python train.py --train_examples=42238 --translate=0.12 --method="mae" --loss="mse" --encoder_norm_position="pre" --encoder_mlp_ratio=2 --encoder_head_dim=16 --encoder_fused_qkv=true --encoder_drop_path=0.05 --encoder_layers=10 --optimizer="muon" --adamw_lr_other_params=0.002 --batch_size=128
Rows from block 0 of the decoder of a small masked image model, named by matrix and row number. Rows with one number belong to one neuron. Each number is 500 + 40 x the weight over its row's rms, rounded and kept within 0 to 999. All counts start at 0. Numbers have three digits each.
Before each neuron's rows are labels from the 100 images, of 14976, where the neuron reaches its largest size: "top examples" is what is common among them; "peak at" is the part of the image that holds the peak. Only what is clearly more common there than usual is listed. The data: capsule endoscopy frames (Kvasir-Capsule). In brackets: how many of the 100, against the usual share in percent.
# gate: MLP gate (decoder.0.mlp.gate.weight, 512x256), inputs 0-51
# fc1: MLP up (decoder.0.mlp.fc1.weight, 512x256), inputs 0-51
# fc2: MLP down (decoder.0.mlp.fc2.weight, 256x512, transposed), outputs 0-51

top examples: finding: angiectasia (50 vs 1.8)
peak at: middle right (45 vs 11.1); top left (31 vs 11.1)
gate.49:467526520478474507460512459509454559494502526541459489448503481472483543521533515554508486475491496506500554534465488501510471505443476455492461524480565556
fc1.49:490519507450482481562484563578511421460424510484530442539596527472462482506518477520476458535469532482469447426513506444539499588520515546526576449481486471
fc2.49:472499491461521498499556495486458480544505514523442538516471477569484539503482496511466519459558534506513480459531522515550523444507462564469463500528505583

top examples: finding: angiectasia (30 vs 1.8)
peak at: bottom centre (39 vs 11.1); middle right (27 vs 11.1)
gate.22:565452419461456473544437511517526534556533487498553495547482514520458566437563503451457505566543538436535485478522584550508569527486542501448556448453477509
fc1.22:497532445509567523456495484536479497538488487509503507572422481482446499444493523543497493465490508498391515465558501511491493533508503478465545497500506458
fc2.22:464519464478484405439586490543465524458440515562511489488485539432545494516473482559507494504482472521473586537471518458519535499491498513527444563570545481

top examples: finding: ulcer (70 vs 1.6)
peak at: top right (68 vs 11.1)
gate.113:517474482517518507502436502537422461480516535500442519478501513521454480471486514479493525519495521467543516531499496525484507445472502508450581513480495423
fc1.113:548496491566524509449530459487537600508521500424542465561502482481502466432515537515571567493530450518526534463520527456490480485513441456499464550495483533
fc2.113:513512494493499547539444559462575477476585479474487465503549519495456448504466457516543504460494489514493553498567522504460517475471486451526473460479481490

top examples: finding: angiectasia (50 vs 1.8)
peak at: middle right (38 vs 11.1)
gate.217:575607480377416423491490523517456449520512458502441487459510477480414432548505508501462467468505506548559487499506506483516484502505503564503534424475463481
fc1.217:584489487492528495480470514499413472512520431566526492477538538516550515407510480481450462597548499442535505561491487507486490520538506460433508537603541455
fc2.217:289472567535531507520568520548487498557542486579484487451568525565481502509490553497459463516513554516460488509529518568451533463485424488430535510418514458

top examples: finding: angiectasia (42 vs 1.8)
peak at: centre (31 vs 11.1); middle right (28 vs 11.1)
gate.314:490542431464488518443480550498566509540489436540557467525508532506442548495442471546438492521471458466558479544499438450543472452503529511437518597463461450
fc1.314:445565488553577594505497483453518483583483557452542520508482582510497461534522554520576549491503425498410508532484470491496484498518537490509480490560485458
fc2.314:535507408500503521512462493452482457588487496451533532507497585412508420484529511463515505502520430463449522544468442449511508461482541489532470462472436433

top examples: finding: pylorus (43 vs 3.4)
peak at: bottom left (78 vs 11.1)
gate.218:482508473508479496415477513498526492574524496555534516466517419458521502462486542487471504553451530484467593482566550631522528522534542557453563443519536481
fc1.218:476488478504539501473536504427525446478520548527560521569470566508544454447532533476511518550455485545508468433441552516469487482435523493560513486463558493
fc2.218:589453513567553590473525479420471455497515461529440454490486483458464506430469583449488429506447444526512479492563542513463465459441516509455475446482500461

top examples: finding: ileocecal valve (63 vs 8.8)
peak at: middle right (36 vs 11.1); centre (33 vs 11.1)
gate.29:479491518541502450530512483519541496465478568457492453552511508547481470536578561463519597485468484428480482464467541479490527516559465513426533473496538501
fc1.29:533498520473561502458503491566433532519484507496575559526475479500428506488443474486471430497507506521570585571523487550530440532459467428493430449518473495
fc2.29:437507513511490476567509540514599496561546522471575437462506515527464458502432485445561550494474568437456559552481525500486504461489490470494451484470515448

top examples: finding: reduced mucosal view (33 vs 6.2)
peak at: top centre (43 vs 11.1); top left (37 vs 11.1)
gate.479:564418410468508491504506462431458421498463453464453540511463541526486509478568525501505581472485471493429509453538536547486474520527498457481431541540562467
fc1.479:353510507547536485436467366503491536519558544530607438475507555535536532524540534510512457517523569528596468504493507395521458505569526471508527438464487548
fc2.479:619481509451529565510525528441506497474460438503458569496468516564559518467468498552515605479518508522475414494460508500482539553521453447450434528502538518

top examples: finding: blood fresh (30 vs 0.9)
peak at: top centre (27 vs 11.1)
gate.423:542485461491533504511480458464565525473522519397460431473529550470493567484508540550500518447511527514492440518536550548510591512489541475480446464550466568
fc1.423:507527474440465488414536491434483539538533526501475462424552439453569538533551442485456506525442536513472490491525561495483530503522456468534451537473603473
fc2.423:538490509509482555535484564520518557506563516496493513483544463468492477453590554540508579438536491489491504526463479532514546500503486421469451521397494446

top examples: finding: reduced mucosal view (25 vs 6.2)
peak at: top right (53 vs 11.1)
gate.254:477430501454443458528468503417549446478483456475439496434454441526495517545455487503431495453508514493588500469458529585559562507436497491491510506498530486
fc1.254:512491503416493482431526485448479469510518465488476557466474510513519544486518469510474566501550528474522500528492500564556602364494494532499546493489503432
fc2.254:491535532520538536518620482480441483546433508530548492504543457461506508498545540536439461483489545494506456482503467466532487429476564505496491460486484538

top examples: finding: ulcer (33 vs 1.6)
peak at: centre (44 vs 11.1); top centre (31 vs 11.1)
gate.171:519500536484502521533502531462534504494503470602440478524534531578494508546505523496439437464466445568486470500507475548527538486490448602521501486498447526
fc1.171:504497491540493501506535537465543525534486538554520477480442509494550537529564496496390439541397480546496500452543480477530538417499496546578544489467488597
fc2.171:537472432485511484548490462475548465503510553445478552499476469480480529461541486508547632555478538481549495487445562477522480475467482468509509541445579518

top examples: finding: ileocecal valve (56 vs 8.8)
peak at: top right (45 vs 11.1)
gate.142:497445506556546536504506545418460541431491514511535528482446498454464493607563580441414505441406481541497429485495520526568481495547496549508468451478484477
fc1.142:494519506522475506476426579539473509511513553435493445579550450404473496514458453528528512487471474488545562468519563523479563525527489434536529479508486481
fc2.142:544435516501481512484463535526408578459494549502510511505445511464416487547479544500437517479412503477482427475516543483505554523582498468555482471526454502

top examples: finding: angiectasia (55 vs 1.8)
peak at: middle right (73 vs 11.1)
gate.253:469469465502502546543454449515447530518507532487469451589564512562517495504501475418515446499545485465500407479452567523499512469558568481506484472506454436
fc1.253:511514444549515438543508454443530500459487570581441527553526499486486532473455522450521526487529580520485489480513540535513552484547416430523484489523495465
fc2.253:517472482547525441456567514471558385439518488514495515499451449440566556471523514570555530528527571523501576542533473474513534518485422452459569469515564463

top examples: finding: angiectasia (29 vs 1.8)
peak at: middle right (46 vs 11.1)
gate.130:453510506535443531536462516484504534461423540560466519527547455513449512571486595377463450416443468505458485526548555516520415554494492521494426568483530465
fc1.130:501501521521481499546543523522515475482478526530559535555532528522452516541469551377479452463506456505501550560448627473428397528486481444458505515528503479
fc2.130:476571480466483507433574510507599450502534493473561456477478493491458505481527434507525486531500571502535565463532442457511508516524488468453543481515482475

top examples: finding: blood fresh (26 vs 0.9)
peak at: bottom left (49 vs 11.1); bottom centre (39 vs 11.1)
gate.179:509552478470503463446404494520524496518463530415487461543528484494522461495448495521482540530501537479505543491588441522541463512511563476437525451509502457
fc1.179:532449596486541541515461555534492456566553472483572536489504488516481536437511486576454428522525438558521452506466512515467491438499556459508554467508478491
fc2.179:518465576465532545448433487509514513567499483462470461526521509542474499484533501576443506539531472544551484477481485520503489510487595526523516546497460548

top examples: finding: ileocecal valve (28 vs 8.8)
peak at: top right (35 vs 11.1); bottom left (27 vs 11.1)
gate.278:476474455531525519455550462520457556484450455478463480490507479474500482575494477417501498583535466521455518542453493503530530490496532570603529481490517451
fc1.278:510490518579479491441484519479527508544515524484494537523497487503553480491458522521532546483458423546542454523510551526453487462421518467444476550497494450
fc2.278:491483419551534536490542520475457590494425450571503514505550500559535443578504530461513563532470454510444487520514549492476477518547525557574509464436488492

top examples: finding: pylorus (32 vs 3.4)
peak at: centre (49 vs 11.1)
gate.40:543429511509514467545488472466498488484519524486517541419544507475568542497452487515465459506469513433538490554533487493508545503513505482495525511437553550
fc1.40:501493498471381569518572419522531466488470534498486481550447495511441478558518513502493533522506473503572580539492500459488456528480432434473481475527459470
fc2.40:495472479430356593516555485536533486531482569494492495531471509475446428570511546487503521488496500508513551548530527421491446482535450416464467448539433487

top examples: finding: ulcer (35 vs 1.6); finding: ileocecal valve (27 vs 8.8)
peak at: centre (64 vs 11.1)
gate.440:522435438423492543548556560565442586522544506435504533491506556508493483502518507421527537510482496437480458446473503577433506448503535549584487496575514535
fc1.440:495604471503512464514474527513547462481423517520527540506443489507534546454551467488514557470554564447527492474494509572496516456540499455521473504442486524
fc2.440:460550483466540467514476500525512456485435490530510476517489461469544620461504468506518471472529490621522587497518512475495486481501499490457488467462552465

top examples: finding: blood fresh (40 vs 0.9)
peak at: bottom centre (28 vs 11.1)
gate.319:484496538387554522472484559515545450522412489501497501536483464548575540494524528475517520449498512494567390446489581497509524521563520493552480543472468482
fc1.319:467522484491557463458473573498538474528413535512532483528489529526560506457535501461515535488503488535544419441521552498489458558558526408554489568560500524
fc2.319:454521495529466453480573491484550528492516526455528513439490451445424553462481462487488390551447519522492613494510507550448468476507495510518497467510493496

top examples: finding: angiectasia (33 vs 1.8)
peak at: bottom left (49 vs 11.1)
gate.460:507530469464493462488451567473488418468469477494494499518538496572482490446515505512430483489509478535529515439510501527432558520515472511523548451607501471
fc1.460:479520478457451507477441547560483450453470526513490537521547483528489488425527509507437544488525486542421573443509538558525530529453552489538540424508486537
fc2.460:475462535518517502559534467538512599387551506555489431504565498520589557445447492488522550475561450500422475544517510541539560442458512469463467513427511586

top examples: finding: reduced mucosal view (52 vs 6.2)
peak at: top centre (42 vs 11.1)
gate.193:489508512572467553532495473527441480512550471544526526526494500502397475498473513533513524501492556530596467533497491496584505483578517509562512578517450453
fc1.193:536509454460486546556543494498407494424512481511541481455466479476442460462576406491511498414526525537536516495454484526535519504492589473521536560473552505
fc2.193:506508544445529421518526495478459498527480446473461465534482491438466541527562611567486534581467490547472541567572495448438476485472483541391479519484541519

top examples: finding: blood fresh (43 vs 0.9)
peak at: middle right (38 vs 11.1); top right (31 vs 11.1)
gate.434:451466486507524510446504534498540499474477564508506468539456473512442537497495585462572531533422464570492408516474481474540503421447445456521503527582434523
fc1.434:506513555486455500505417528481539476505462378561428496501525484502517418527531483501445465537478471520502460481590471454510520557606525490537459518490608506
fc2.434:522506579543466519498426521434525521562461543519507488531517501503426463500521569503457527528459473527476521470459468525402524514543514490535453520504475521

top examples: finding: pylorus (28 vs 3.4)
peak at: bottom left (53 vs 11.1); top left (34 vs 11.1)
gate.43:464490525501496467487573497459485505495442518522492534523581460496514480473464589520538504395559497526564492489520554472450458496503549416498470532570490554
fc1.43:541475524497493433513474493487515510543504472480498460495493423548433508537549510488493531491500488577484492491538529443526420458540457562560514535485523493
fc2.43:518441495537542505558478478512509452492524440461532496511508506500544485521560488378506489473482534525468528515498481518630535456415531495452479465429429468

top examples: finding: angiectasia (34 vs 1.8)
peak at: middle left (50 vs 11.1); bottom left (37 vs 11.1)
gate.256:500460508455455529439492518440527485468474477525456537582588494570454567605494483431417513440506500460528448503490512460532555530575437588491510561485529455
fc1.256:535490475477482496515525575491507503563522538540535464522513528547487423526476517500510395595450564463483502527527497520466390506494495516551447450503482523
fc2.256:491484480520459520477508565451585508465540529547452506501465550548487482470418488517417431473490504452492460477515446546475531510457463502477513443557478515

top examples: finding: blood fresh (34 vs 0.9)
peak at: bottom centre (36 vs 11.1); bottom left (27 vs 11.1)
gate.418:453465509461519494437506477468497465492497444458501518503517465505531522480447499460490495446451493376526528556530604439490525514488522518524531492617529481
fc1.418:478512500474462441497519439507514495520449503480551510431455496531483531581490453489510471526480529506483458445504529424502481510551498476524531546488464529
fc2.418:518492541523475458549499456524499558520529521543488497504452441527548504521462473559460481517505502519531507473550402465562511455549518476465560493483554455

top examples: finding: blood fresh (31 vs 0.9)
peak at: bottom centre (29 vs 11.1)
gate.380:487512467475538424471522503469507528505536530540466559453459443500542507505466522489523455528493486432491455488591505582557490502518529496416468441509547470
fc1.380:474544428516524531450539454493511478480486490536496495492495439559530466467427489506493570511444511426554530491556565536555455548475507457519437524492453510
fc2.380:521501462566514503485535547536476540479569492522482389491550475431559469479518478409496544452515502469469573483610515543480574551527544390496506513487466471

top examples: finding: angiectasia (49 vs 1.8)
peak at: bottom left (47 vs 11.1); middle left (31 vs 11.1)
gate.385:468519508494518471523445555513524544477494436516482462554488472490475498507534557473463529553483523424411514533556402472510494459499496523485499443452462498
fc1.385:515480511527512550467478466476563509490548522482543503466442532518532572456487547509543517485501477555531514457463587521499549564479487453497499540475555466
fc2.385:497447512456465488555504477472497507556493564495500507517515530495504514495562557495535425597515559546588475451538532489558501511480452546436437516500537422

top examples: finding: angiectasia (28 vs 1.8)
peak at: bottom left (74 vs 11.1)
gate.486:455518552482514506498448543548532488455434515509478502488567515543509547521476574564511533510538579513428422558503510520489514458505525543550482513491441472
fc1.486:494510506474431491487501487571460523529515490494535453538481533491575459470452512479451488594448448527476553507521576505556512501438544456453467459586545508
fc2.486:435598430541538495548448545478500535482489517459567515472464519480458472616477496464551524520453486466400470460468549459491444482525531520465490475535515554

top examples: finding: blood fresh (28 vs 0.9)
peak at: bottom centre (55 vs 11.1)
gate.11:546510490476506538459451494498504546467477431579458498501472511538605454524400541392551521475477533487535443510521414488494473503547571585522531538541524508
fc1.11:513491469528500541456463497530505516515489460608481481507494536488499523425490530431485566434475521454434515483495466512577454502592460538560499474509414514
fc2.11:542461488513429523458541467525499463464540505530405506500458437473542570532437462474546463544488505536443488462443497516472524476519495477437424462464519493

top examples: finding: foreign body (25 vs 1.6)
peak at: bottom left (29 vs 11.1)
gate.164:465516497527483485479581479547459468534548460457493425492514509503525535499574542442512484513489527525564514511449509549568492482550450479442522541464563493
fc1.164:536522517520491475536454475487477566461491627464482533493522507467453462494492505537540476505502449511455444493509476473491486514484512491546446462570489559
fc2.164:501500445575490497491530537530533484493522405580562484483470572516554501460498610514542496436504483513520492491543538498539532488510499487473534465456554427

top examples: finding: blood fresh (25 vs 0.9)
peak at: top centre (37 vs 11.1)
gate.456:508441500500500533490584469433507455559508472483528455510527496504520480528531558488538537447590492432493553567509479508451465558513477450538504547431447442
fc1.456:530490515545459533523481565470514472504474481480518443412578537563442573502511506553496519479531441435454475507503477501571471539485486487431519475445479557
fc2.456:515493523424512498557493525510517523410455463513517497535511548555490514543599516473549538450506517471450545486482558505601522416472489526485519528462531541

top examples: finding: ulcer (25 vs 1.6)
peak at: top centre (40 vs 11.1)
gate.242:463492519488496489505498436531402485516528540463419559461510495477445560506441520506504504504445463524513426506473497486454488512476437426456513490525495516
fc1.242:486515519531516475552523558457482509379478479535511438498498545528496503463466471483492443505479486490496450504446541530458551471457447468504535489529513536
fc2.242:492504515518501437442521470488526470578543578537423538515528406449556453555514541455510564537543579486534500526499505576531527538535537467386515523584503544

top examples: finding: blood fresh (30 vs 0.9)
peak at: middle right (38 vs 11.1)
gate.199:436534483580508440502504500526522547419477496549487563532510491491541490527483537551561465451514511462479488472540496490507490473447497451523492516482559607
fc1.199:517503473456516509473536492528457581563493532434540541542452493490463480469448488546502539533486500430511524477447496534537540476474533452555532557471575444
fc2.199:504514485463443458531528571526467526503516471477505495549519449560493552412479462484511476414462519473488510488496464494570471483543534488481492577539562474

top examples: finding: ulcer (37 vs 1.6)
peak at: centre (35 vs 11.1); top right (35 vs 11.1)
gate.371:473515537531502517537487492419545470448477501549463533531565477522467442409560550501582501413526537563454525462546446425531449467524485482498425465419480503
fc1.371:574470513522534540579487524522498533511510561531437472453484512558508490539482467485472491477468487518567523573537557526564536557594480518508453432489440517
fc2.371:494561483488561472445525451494536498501480470528517520530505536508489508451535502509539562430476462510517516454420511427570462499398580531521538501434515542

top examples: finding: ileocecal valve (32 vs 8.8)
peak at: bottom right (31 vs 11.1)
gate.172:456473512516456616542477513512519554533504514556559550455578442498440465538585514530479432441548462516485473490429484485512428498503537496501500468447480512
fc1.172:548455508537511430511487497477505445491525500429414497551498565489469561479389533524482437551531527468512559466555462516514535495538556414473465544530569435
fc2.172:484485531528487433571459474508449453480585570476464519499453489553512482461549574505535461472498515491544461449489522488516431489483524507528470485485564480

top examples: finding: pylorus (35 vs 3.4)
peak at: middle left (36 vs 11.1)
gate.489:535461499507466497490548469544491533516483449505567542447432439535498446492489484485508484512408486495545467461466556506465499504506488524504486433511435517
fc1.489:484523505481537440578469464536517473552478485448521490527527549501509531478487519559448499495562560467507554455531514533533489487483554473517501529421535533
fc2.489:532469528489483443492514461503438526533487441514547511423448468503560543473469495442492460511451487514610501511464550492472523458472501543489466481452490517

top examples: finding: angiectasia (42 vs 1.8)
peak at: bottom left (39 vs 11.1); middle right (33 vs 11.1)
gate.409:484454475506529439567545480471520528430501531527447501529534504435474559456544488567510512478507438506488534571418485513413416491474495468529562608506535487
fc1.409:455540576474497508543445494516500451508506567506477431550435534504512525486440514510514572482504496503480571494471543455523619474590507541478521573531540532
fc2.409:480495484498486470465534547538441557459511505521455573513516520407531547530561480497433504556500498429457498439482431513474501541427507503502545497465464549

top examples: finding: ulcer (29 vs 1.6)
peak at: middle right (65 vs 11.1)
gate.241:422569553440496552489525453571486478484440485413446489494487453480558504463463501524576524521496515558494490520494470498449562543495494466517485527514512510
fc1.241:535425474517456489502485508373516595536574497555482460484509480481523541506511506456459485537439528502536502537502529523502460477473434475475446482440520496
fc2.241:564433460557513434520461528465498471498549497548532491543507525493514455514566563465473506463501487485541473470460540519490435476509479525500525457455523506

top examples: finding: ileocecal valve (74 vs 8.8)
peak at: centre (55 vs 11.1); middle right (37 vs 11.1)
gate.133:415434514521561521535477483496482505483540460506512515490500505460515385515490554457441405464493509525459498513531535499575480487535447537553528486502515522
fc1.133:416502542479482475435494606467437532525542450523530579475442511536444545408515474539404490467505525487540530514460431513499477521505591519454540519483509477
fc2.133:608537503441457478506508541475522453506528473471469535487465503530503438526551501542469469506432524537433517455525526492474473454499477502547438529541497495

top examples: finding: angiectasia (25 vs 1.8)
peak at: middle right (57 vs 11.1)
gate.336:462510462518470497516518498474483556465577527503537463460430523487567520504511443512481514531505474513538523586520489550524490476482529478526475565471523540
fc1.336:477516523502430504573486533446457532462539482506462497443488511534501556505436460483430486456507440548527477564529532587492499537512514501471514528400534523
fc2.336:524482539534503466428475542510518540512525494465473412565512478511473453516555548515533596527560501466458567517493535487425530437479498538469485451526551482

top examples: finding: ulcer (33 vs 1.6)
peak at: bottom centre (31 vs 11.1); centre (30 vs 11.1)
gate.73:504524467514472517541409525512481505500495492503585480550587503509508528464516550497505493569520522510506474489446431508480433377518478567552477436526464473
fc1.73:487482570464537488510502537543527498537482387545467491479499481469513484447541511475481622526477473466554513480471548546529518558514473465431507472492488441
fc2.73:521461472473441492537381562478557482525506490467515475477493491489453454469480536536513458472566496442530467437479506453545561408549530532470605458456467497

top examples: finding: ileocecal valve (42 vs 8.8)
peak at: top centre (28 vs 11.1); centre (27 vs 11.1)
gate.57:535519483497530531453523554569510457454547474477526502503457472534487514481469516542497532526516537481441498472556531504406432505574495480530548490533509556
fc1.57:499461533512534510485527493547518557513499554491433515510540540515466462475464474535502544442577480409518435516488532506550497443552543539519474463478496497
fc2.57:495550522473460512540431529471495427442544432511482524461493503464495523534521547516491451599491516538550513484457541499481513450471508509476529465525419495

top examples: finding: pylorus (32 vs 3.4)
peak at: bottom right (54 vs 11.1); bottom left (39 vs 11.1)
gate.194:452505519494520524463499539530475476408518483544532529535457484504479495488443454518498552515554486511547518485500479507452556443519514460454424536506509522
fc1.194:374564491562543461436535458496464466462537430516540514485478485463516503439538491493460524561534485462475517485529469500448507502483527524512470527482493551
fc2.194:565408548417492515528537501500540526509470551509470503555558451571535466524496543477556528468468563507561465544482568503518529520521498502474524509483495471

top examples: finding: pylorus (35 vs 3.4)
peak at: bottom right (53 vs 11.1)
gate.356:536429542503566482478496561424470524454437456519447590527510562484534488465461442469424514466495531479509515511518577436500541461535465511484472544459480579
fc1.356:454504522547471514452473517531505473574504574465493429505529502524449478521560502565529423472522459504513507502505469445518477489434516516516478484511536497
fc2.356:435517536492442511467441526517467465607503545480412378491517485557489462533536527511546432443534407507509437507504489461509449472451493486521528518542507504

top examples: finding: angiectasia (45 vs 1.8)
peak at: centre (68 vs 11.1)
gate.322:469426416348437488466457468519457427471491456441464465501433541458492518508538487470514487504451523484496477477487535522570416467539533451505420460490530540
fc1.322:517464491424533517451518455477452444465529473521523471502483537456521499489501441467481469513524540463522453478544546507527453539503423532479468505488511501
fc2.322:497491564490542524446529457556522521434528438507493496467465477512531525522453478523452442539521516465516432502495511528483406500563454550485452499460542535

top examples: finding: angiectasia (55 vs 1.8)
peak at: middle right (40 vs 11.1)
gate.412:489551540465448491498509547497534518430470460466470495564471520450489502505494500569492470485468523480471523579480494523488522527571555552533561538602567486
fc1.412:498530509475484438495474513519522539548423454422515500487508499524499537450489480434459495512428541527495520490518477515474593473539413525542499374534451472
fc2.412:508531495506515431492515538543537526464594448460515482505576469508485415491516436565452504456458538449488533532461476534495493527534548455413443451617467524

top examples: finding: pylorus (35 vs 3.4)
peak at: middle right (45 vs 11.1)
gate.200:542490499462438532461464456492487526566524501495488455428461403471481477505568413526616534539451543503510462510448521555466495529480540526414523505500527429
fc1.200:506500462466485555398496487542541515519627506435450488432481498483522493499403493527479449521573443540497533566409517542580532570491508407498514479479468465
fc2.200:464529564516491559517466491554476464528545481501482492429511515481449511494498488505468506512550553508453503529519440548524511515585457449532497541482465520

top examples: finding: blood fresh (39 vs 0.9)
peak at: middle left (37 vs 11.1)
gate.476:645460431433456482478474565520468430515560493492491493581536463478439454504504518468515487435482435557508493492480521506468456485473527497493507482533476459
fc1.476:423445465517440487540540512459564525449450541470490513460462492443520509530555585470546578469488461482426535473547547537500497468551541435571489435437558523
fc2.476:625499447382452467461554520473478580557531480478540478459436506476478488447538475449461520461621511447456479486550505498505545524476564503479528439452490495