config = dict(
    loss='mse',
    encoder_mlp_ratio=2,
    encoder_head_dim=16,
)
Rows from block 6 of the encoder, named by matrix and row number. Rows with one number belong to one neuron. Each number is 128 + 32 x the weight over its row's rms, rounded and kept within 0 to 255. All counts start at 0. After the name is the row's rms in percent of the matrix's.
# gate: MLP gate (encoder.blocks.6.mlp.gate.weight, 384x192), inputs 96-191
# fc1: MLP up (encoder.blocks.6.mlp.fc1.weight, 384x192), inputs 96-191
# fc2: MLP down (encoder.blocks.6.mlp.fc2.weight, 192x384, transposed), outputs 96-191
gate.112 078 [142  93 111 119 149 164 134 165  86 151 142 175 194 124 134 126 111 150  82 143 161 114  91  83 128  93  80 126 113 172 155 127 127 176 128 136 166 157 173 105 120 165  78 112  76 119 146  91  99 153 190  73 124 172 120  90  60 130  93 199 136 117 177 142 125 147 115 134 140  86 130 159 131 123 164 130 130  86 141  34 114 141 144 175 120  77  88 145  85 107 106 101 117 148 201 104]
fc1.112 075 [177 173 134 165 124 145 127 135 115  88 113 101  95  78  94 109 132  90 164 132 203 161 106 148 115 122 145 139 148 123  87 155 144 114  85 102  47 152 108 142 102 130  67  88  82 132 113 179  77 121 103 164 132  90 113 161 148 150 103 133  98 179  95 130 171  94 148 145 105 184 143 132 102 118 109 114 125  83 127 170 114 158 152 132 121 104  92 160 161 147  87 149  99  66 101 131]
fc2.112 076 [ 91 189 139 153 127 135 186 128  83  92 143 116 154 102 117 120 113 121 151 170 158 109 114 122 105 110 164 176 164 140 114 179 172 180 124 131 133 133 147 108 138 155  96 103 118 177 100 147 109 162  83 116 125 126 140 209 166 129 101 173 104 155 129 176 147 111 176 155 144 173 142 157 188 127  98 108  88 129 191 122  98 192 195 140 160 103 125 119 130 145 106 139  83 103 177 156]
gate.113 107 [152 135 127  85  92 103 125 109  72 160 145 155 124 140 168 196 162 166 141 152 126  95 143 160 129  96  83 113 171 119 160 155  98 167 117  96 153 169 112 123  88 144 145 126 113 132 170 117 151 113 203 120 195 173 151  92 132 108  85 101  56 116 161 100 102 131 158 105 154  84 132 123 123 147 148 172 126 141  97 134 160  76 168 169 168  77 111 205 122 123 126 107 130 146 170 130]
fc1.113 105 [148 144 166 211 141  86 128 109 163  88 163 107 109 106 163  68 111  99 123  93 127 115 130 146 112 131 101 171 164 117 142 106 119 105  89  98 118  93 157 167  87 110 142  70 147 135  84 169  78 110  87 180 122 103 148 175 182 163 129 116  82 153  62 164 111 156 139 156 108 178 106  96  89 100  82 122 195 113 122 145 144 169 128 103 125  88 166 119 208 106 145  78 158  92 124 121]
fc2.113 109 [129 172  98 133 111 177 167 193 110 115 157 146 158  75 161 139 103  78 167 113 188 109 136 165 118 122  58 173 156  47  82 131 108 165 194 121 137 173  93 115  96 130 167  86 167 137 115 139  87 222 126 108  64 129 173 143 101 149 150 148 131 116  90 180  59 154 131  90 109 163 107  71 113 127 165  91 114  94 178 104 117 110 118 147 141 123 131 140 154 140 112 177  98  89 158  70]
gate.114 099 [167  84 127 176 146 111 137  92 133 106  98  99 120  96 153 157 147 151 121 110 139 147 205 205 113  59 120 145  92 140 117 169 112 146 142  85 111 127 135 145 135 125 123  90 115 105  99  71 122 142 114 104 154  70 151 142 105 130 157 115 151 149 141 128 122 130 169 146  90  86  91 103 112  76  83  73 148  96 140 120 137 171 102 178 120 123 191 115 111  99 143 124 167 139 137 106]
fc1.114 095 [117 166 156  98 101 140 130 140 118  80 116 180 156  97 107 112  85 161  76 119 134 126 165 132 126 172 104 120 124 162 109 112 138 130 178 179  75 105 153 148 100 117 146  74 107  95 109 134 167 139 175 102 144 134 163 115 110 131 189 103 161 141 117 148 149 111  93  75 139 124 121 113 200  99 164 129 130 133 103 157 166  85 102  97 139 188 159 120  98 132 123 133 110 116 107 173]
fc2.114 095 [151  95 109 140  58 179 103 119 126  79 121 130  70 140  79  64 132 139 140 144  75 101 146 131  91  89 130 123 100 140  76 112 155 112 138 203  84 119 137 142  88 116 177 119 148 161 138  73 173 132 119 135 175  93 132  93 119 121 137 161 203 121 141 120 146 103 160 128 122 115 177 107 143  96 144 123 177 117 101 130 105  97 146 129 151  96  96 127  80 150 125 104 179  59  72 112]
gate.115 113 [157 159  95 145 194 144 138 135  86 149 153 201 175 145 106 112 146 129 132 114 111 113 133 165 169 127  70 148  83 204 140  93  76 139 108 115 130  81 118  88 173 216  75  94 122 129 207 161 111 100  95 104 131 101 166 167 107 160 105 183  92 123 120  90 144 146 152 155  83 158 136 169 109 140 145 141 142 134 165 156 132  92 105 131 150  89  92 173 139 130 129 178  87 145 141  93]
fc1.115 115 [109 123 178 103  77 133 175  91 176 108  66  56 123  92 137 133 144 145 118  83 160 117 141 108 143 128 143 108 199  60 123 112 167 167 150 142 172 134 127 131  88 121 142 117 143 112 133  94  78  93 131 150  52  73  43  93 112 161 126 113 105 137 110 151 167 128 147  93 109 127 163 116 162 109 144  89 137  95 109 118 123 167 103 139 107 149 151  82 174 121  89 164 103 121 143 149]
fc2.115 112 [114 117 123 123 157  95 145 150 131 163 117 113 112  60 127 177  79 141 139  97 167 127 116 159  50 169  62 105  86  94 138  82 116  83 103 147  55 145 168 162 133 135 142  98 115 200 133 134 163 141 144 132 119 125 147  95 128 116 144  75 129 129 178 118 124 158 156 121 120 125 123 113 114 124  93 119 121 135 125 118 103 215 181  89 116  83 125 120 101 128 133 109 150 184 147 115]
gate.116 115 [199 142  94  93 148 164 193  86 126  98 138 173 120  60 146 150  96  31 150 126 132 173 173  93 160 152  58  79 137  92  92 137 141 185 109 107 108 117 136 129 107 123 195 182 112 161 150 136 125  96 137 121  77 165 167 139 137 142 138 135 127 151  84 117 149 110 113  48 116 116 106  98 107 153 130 140 115 114 116 104 120 127 178 152 113 129 157 190 183 100 106 119 121 131 155  94]
fc1.116 111 [177 107 111 106 156 111 156  84 152 126 121 191 117  90 122 193  93 147 107 108  69 133 126  87 209 119 145  89 152 156  62  92 133 213 161 140 116 145 131 140 106 128 137 154 133 172 131 104  95  74 136  93  97 146  35 116  87  86 161 133 143 115 134  99 137 115 116  99 120  95 106 100 122 149 102 108 152  89 160  93  85  88 163 127 154  95 151 153 133 103 151 123 163 132 155  69]
fc2.116 134 [149 153  92 152 184 126  70 115 180 160 139 155 138 142 158 152 167 188 162 101 112 172 133 138 213 122 155 104 136 119 129 107 129 111 153 134 202 162 168 138 119  55 105 208 135  35 148  80 165  95 140 135 117 128  95 145 145  75 171 118 117 107 163 130 125 141 164 151 142  97 165  98 120 130 140 100 143 116 133 117  53 151  97 108 103 127 107 138 168 108 160 143 168 158 129  82]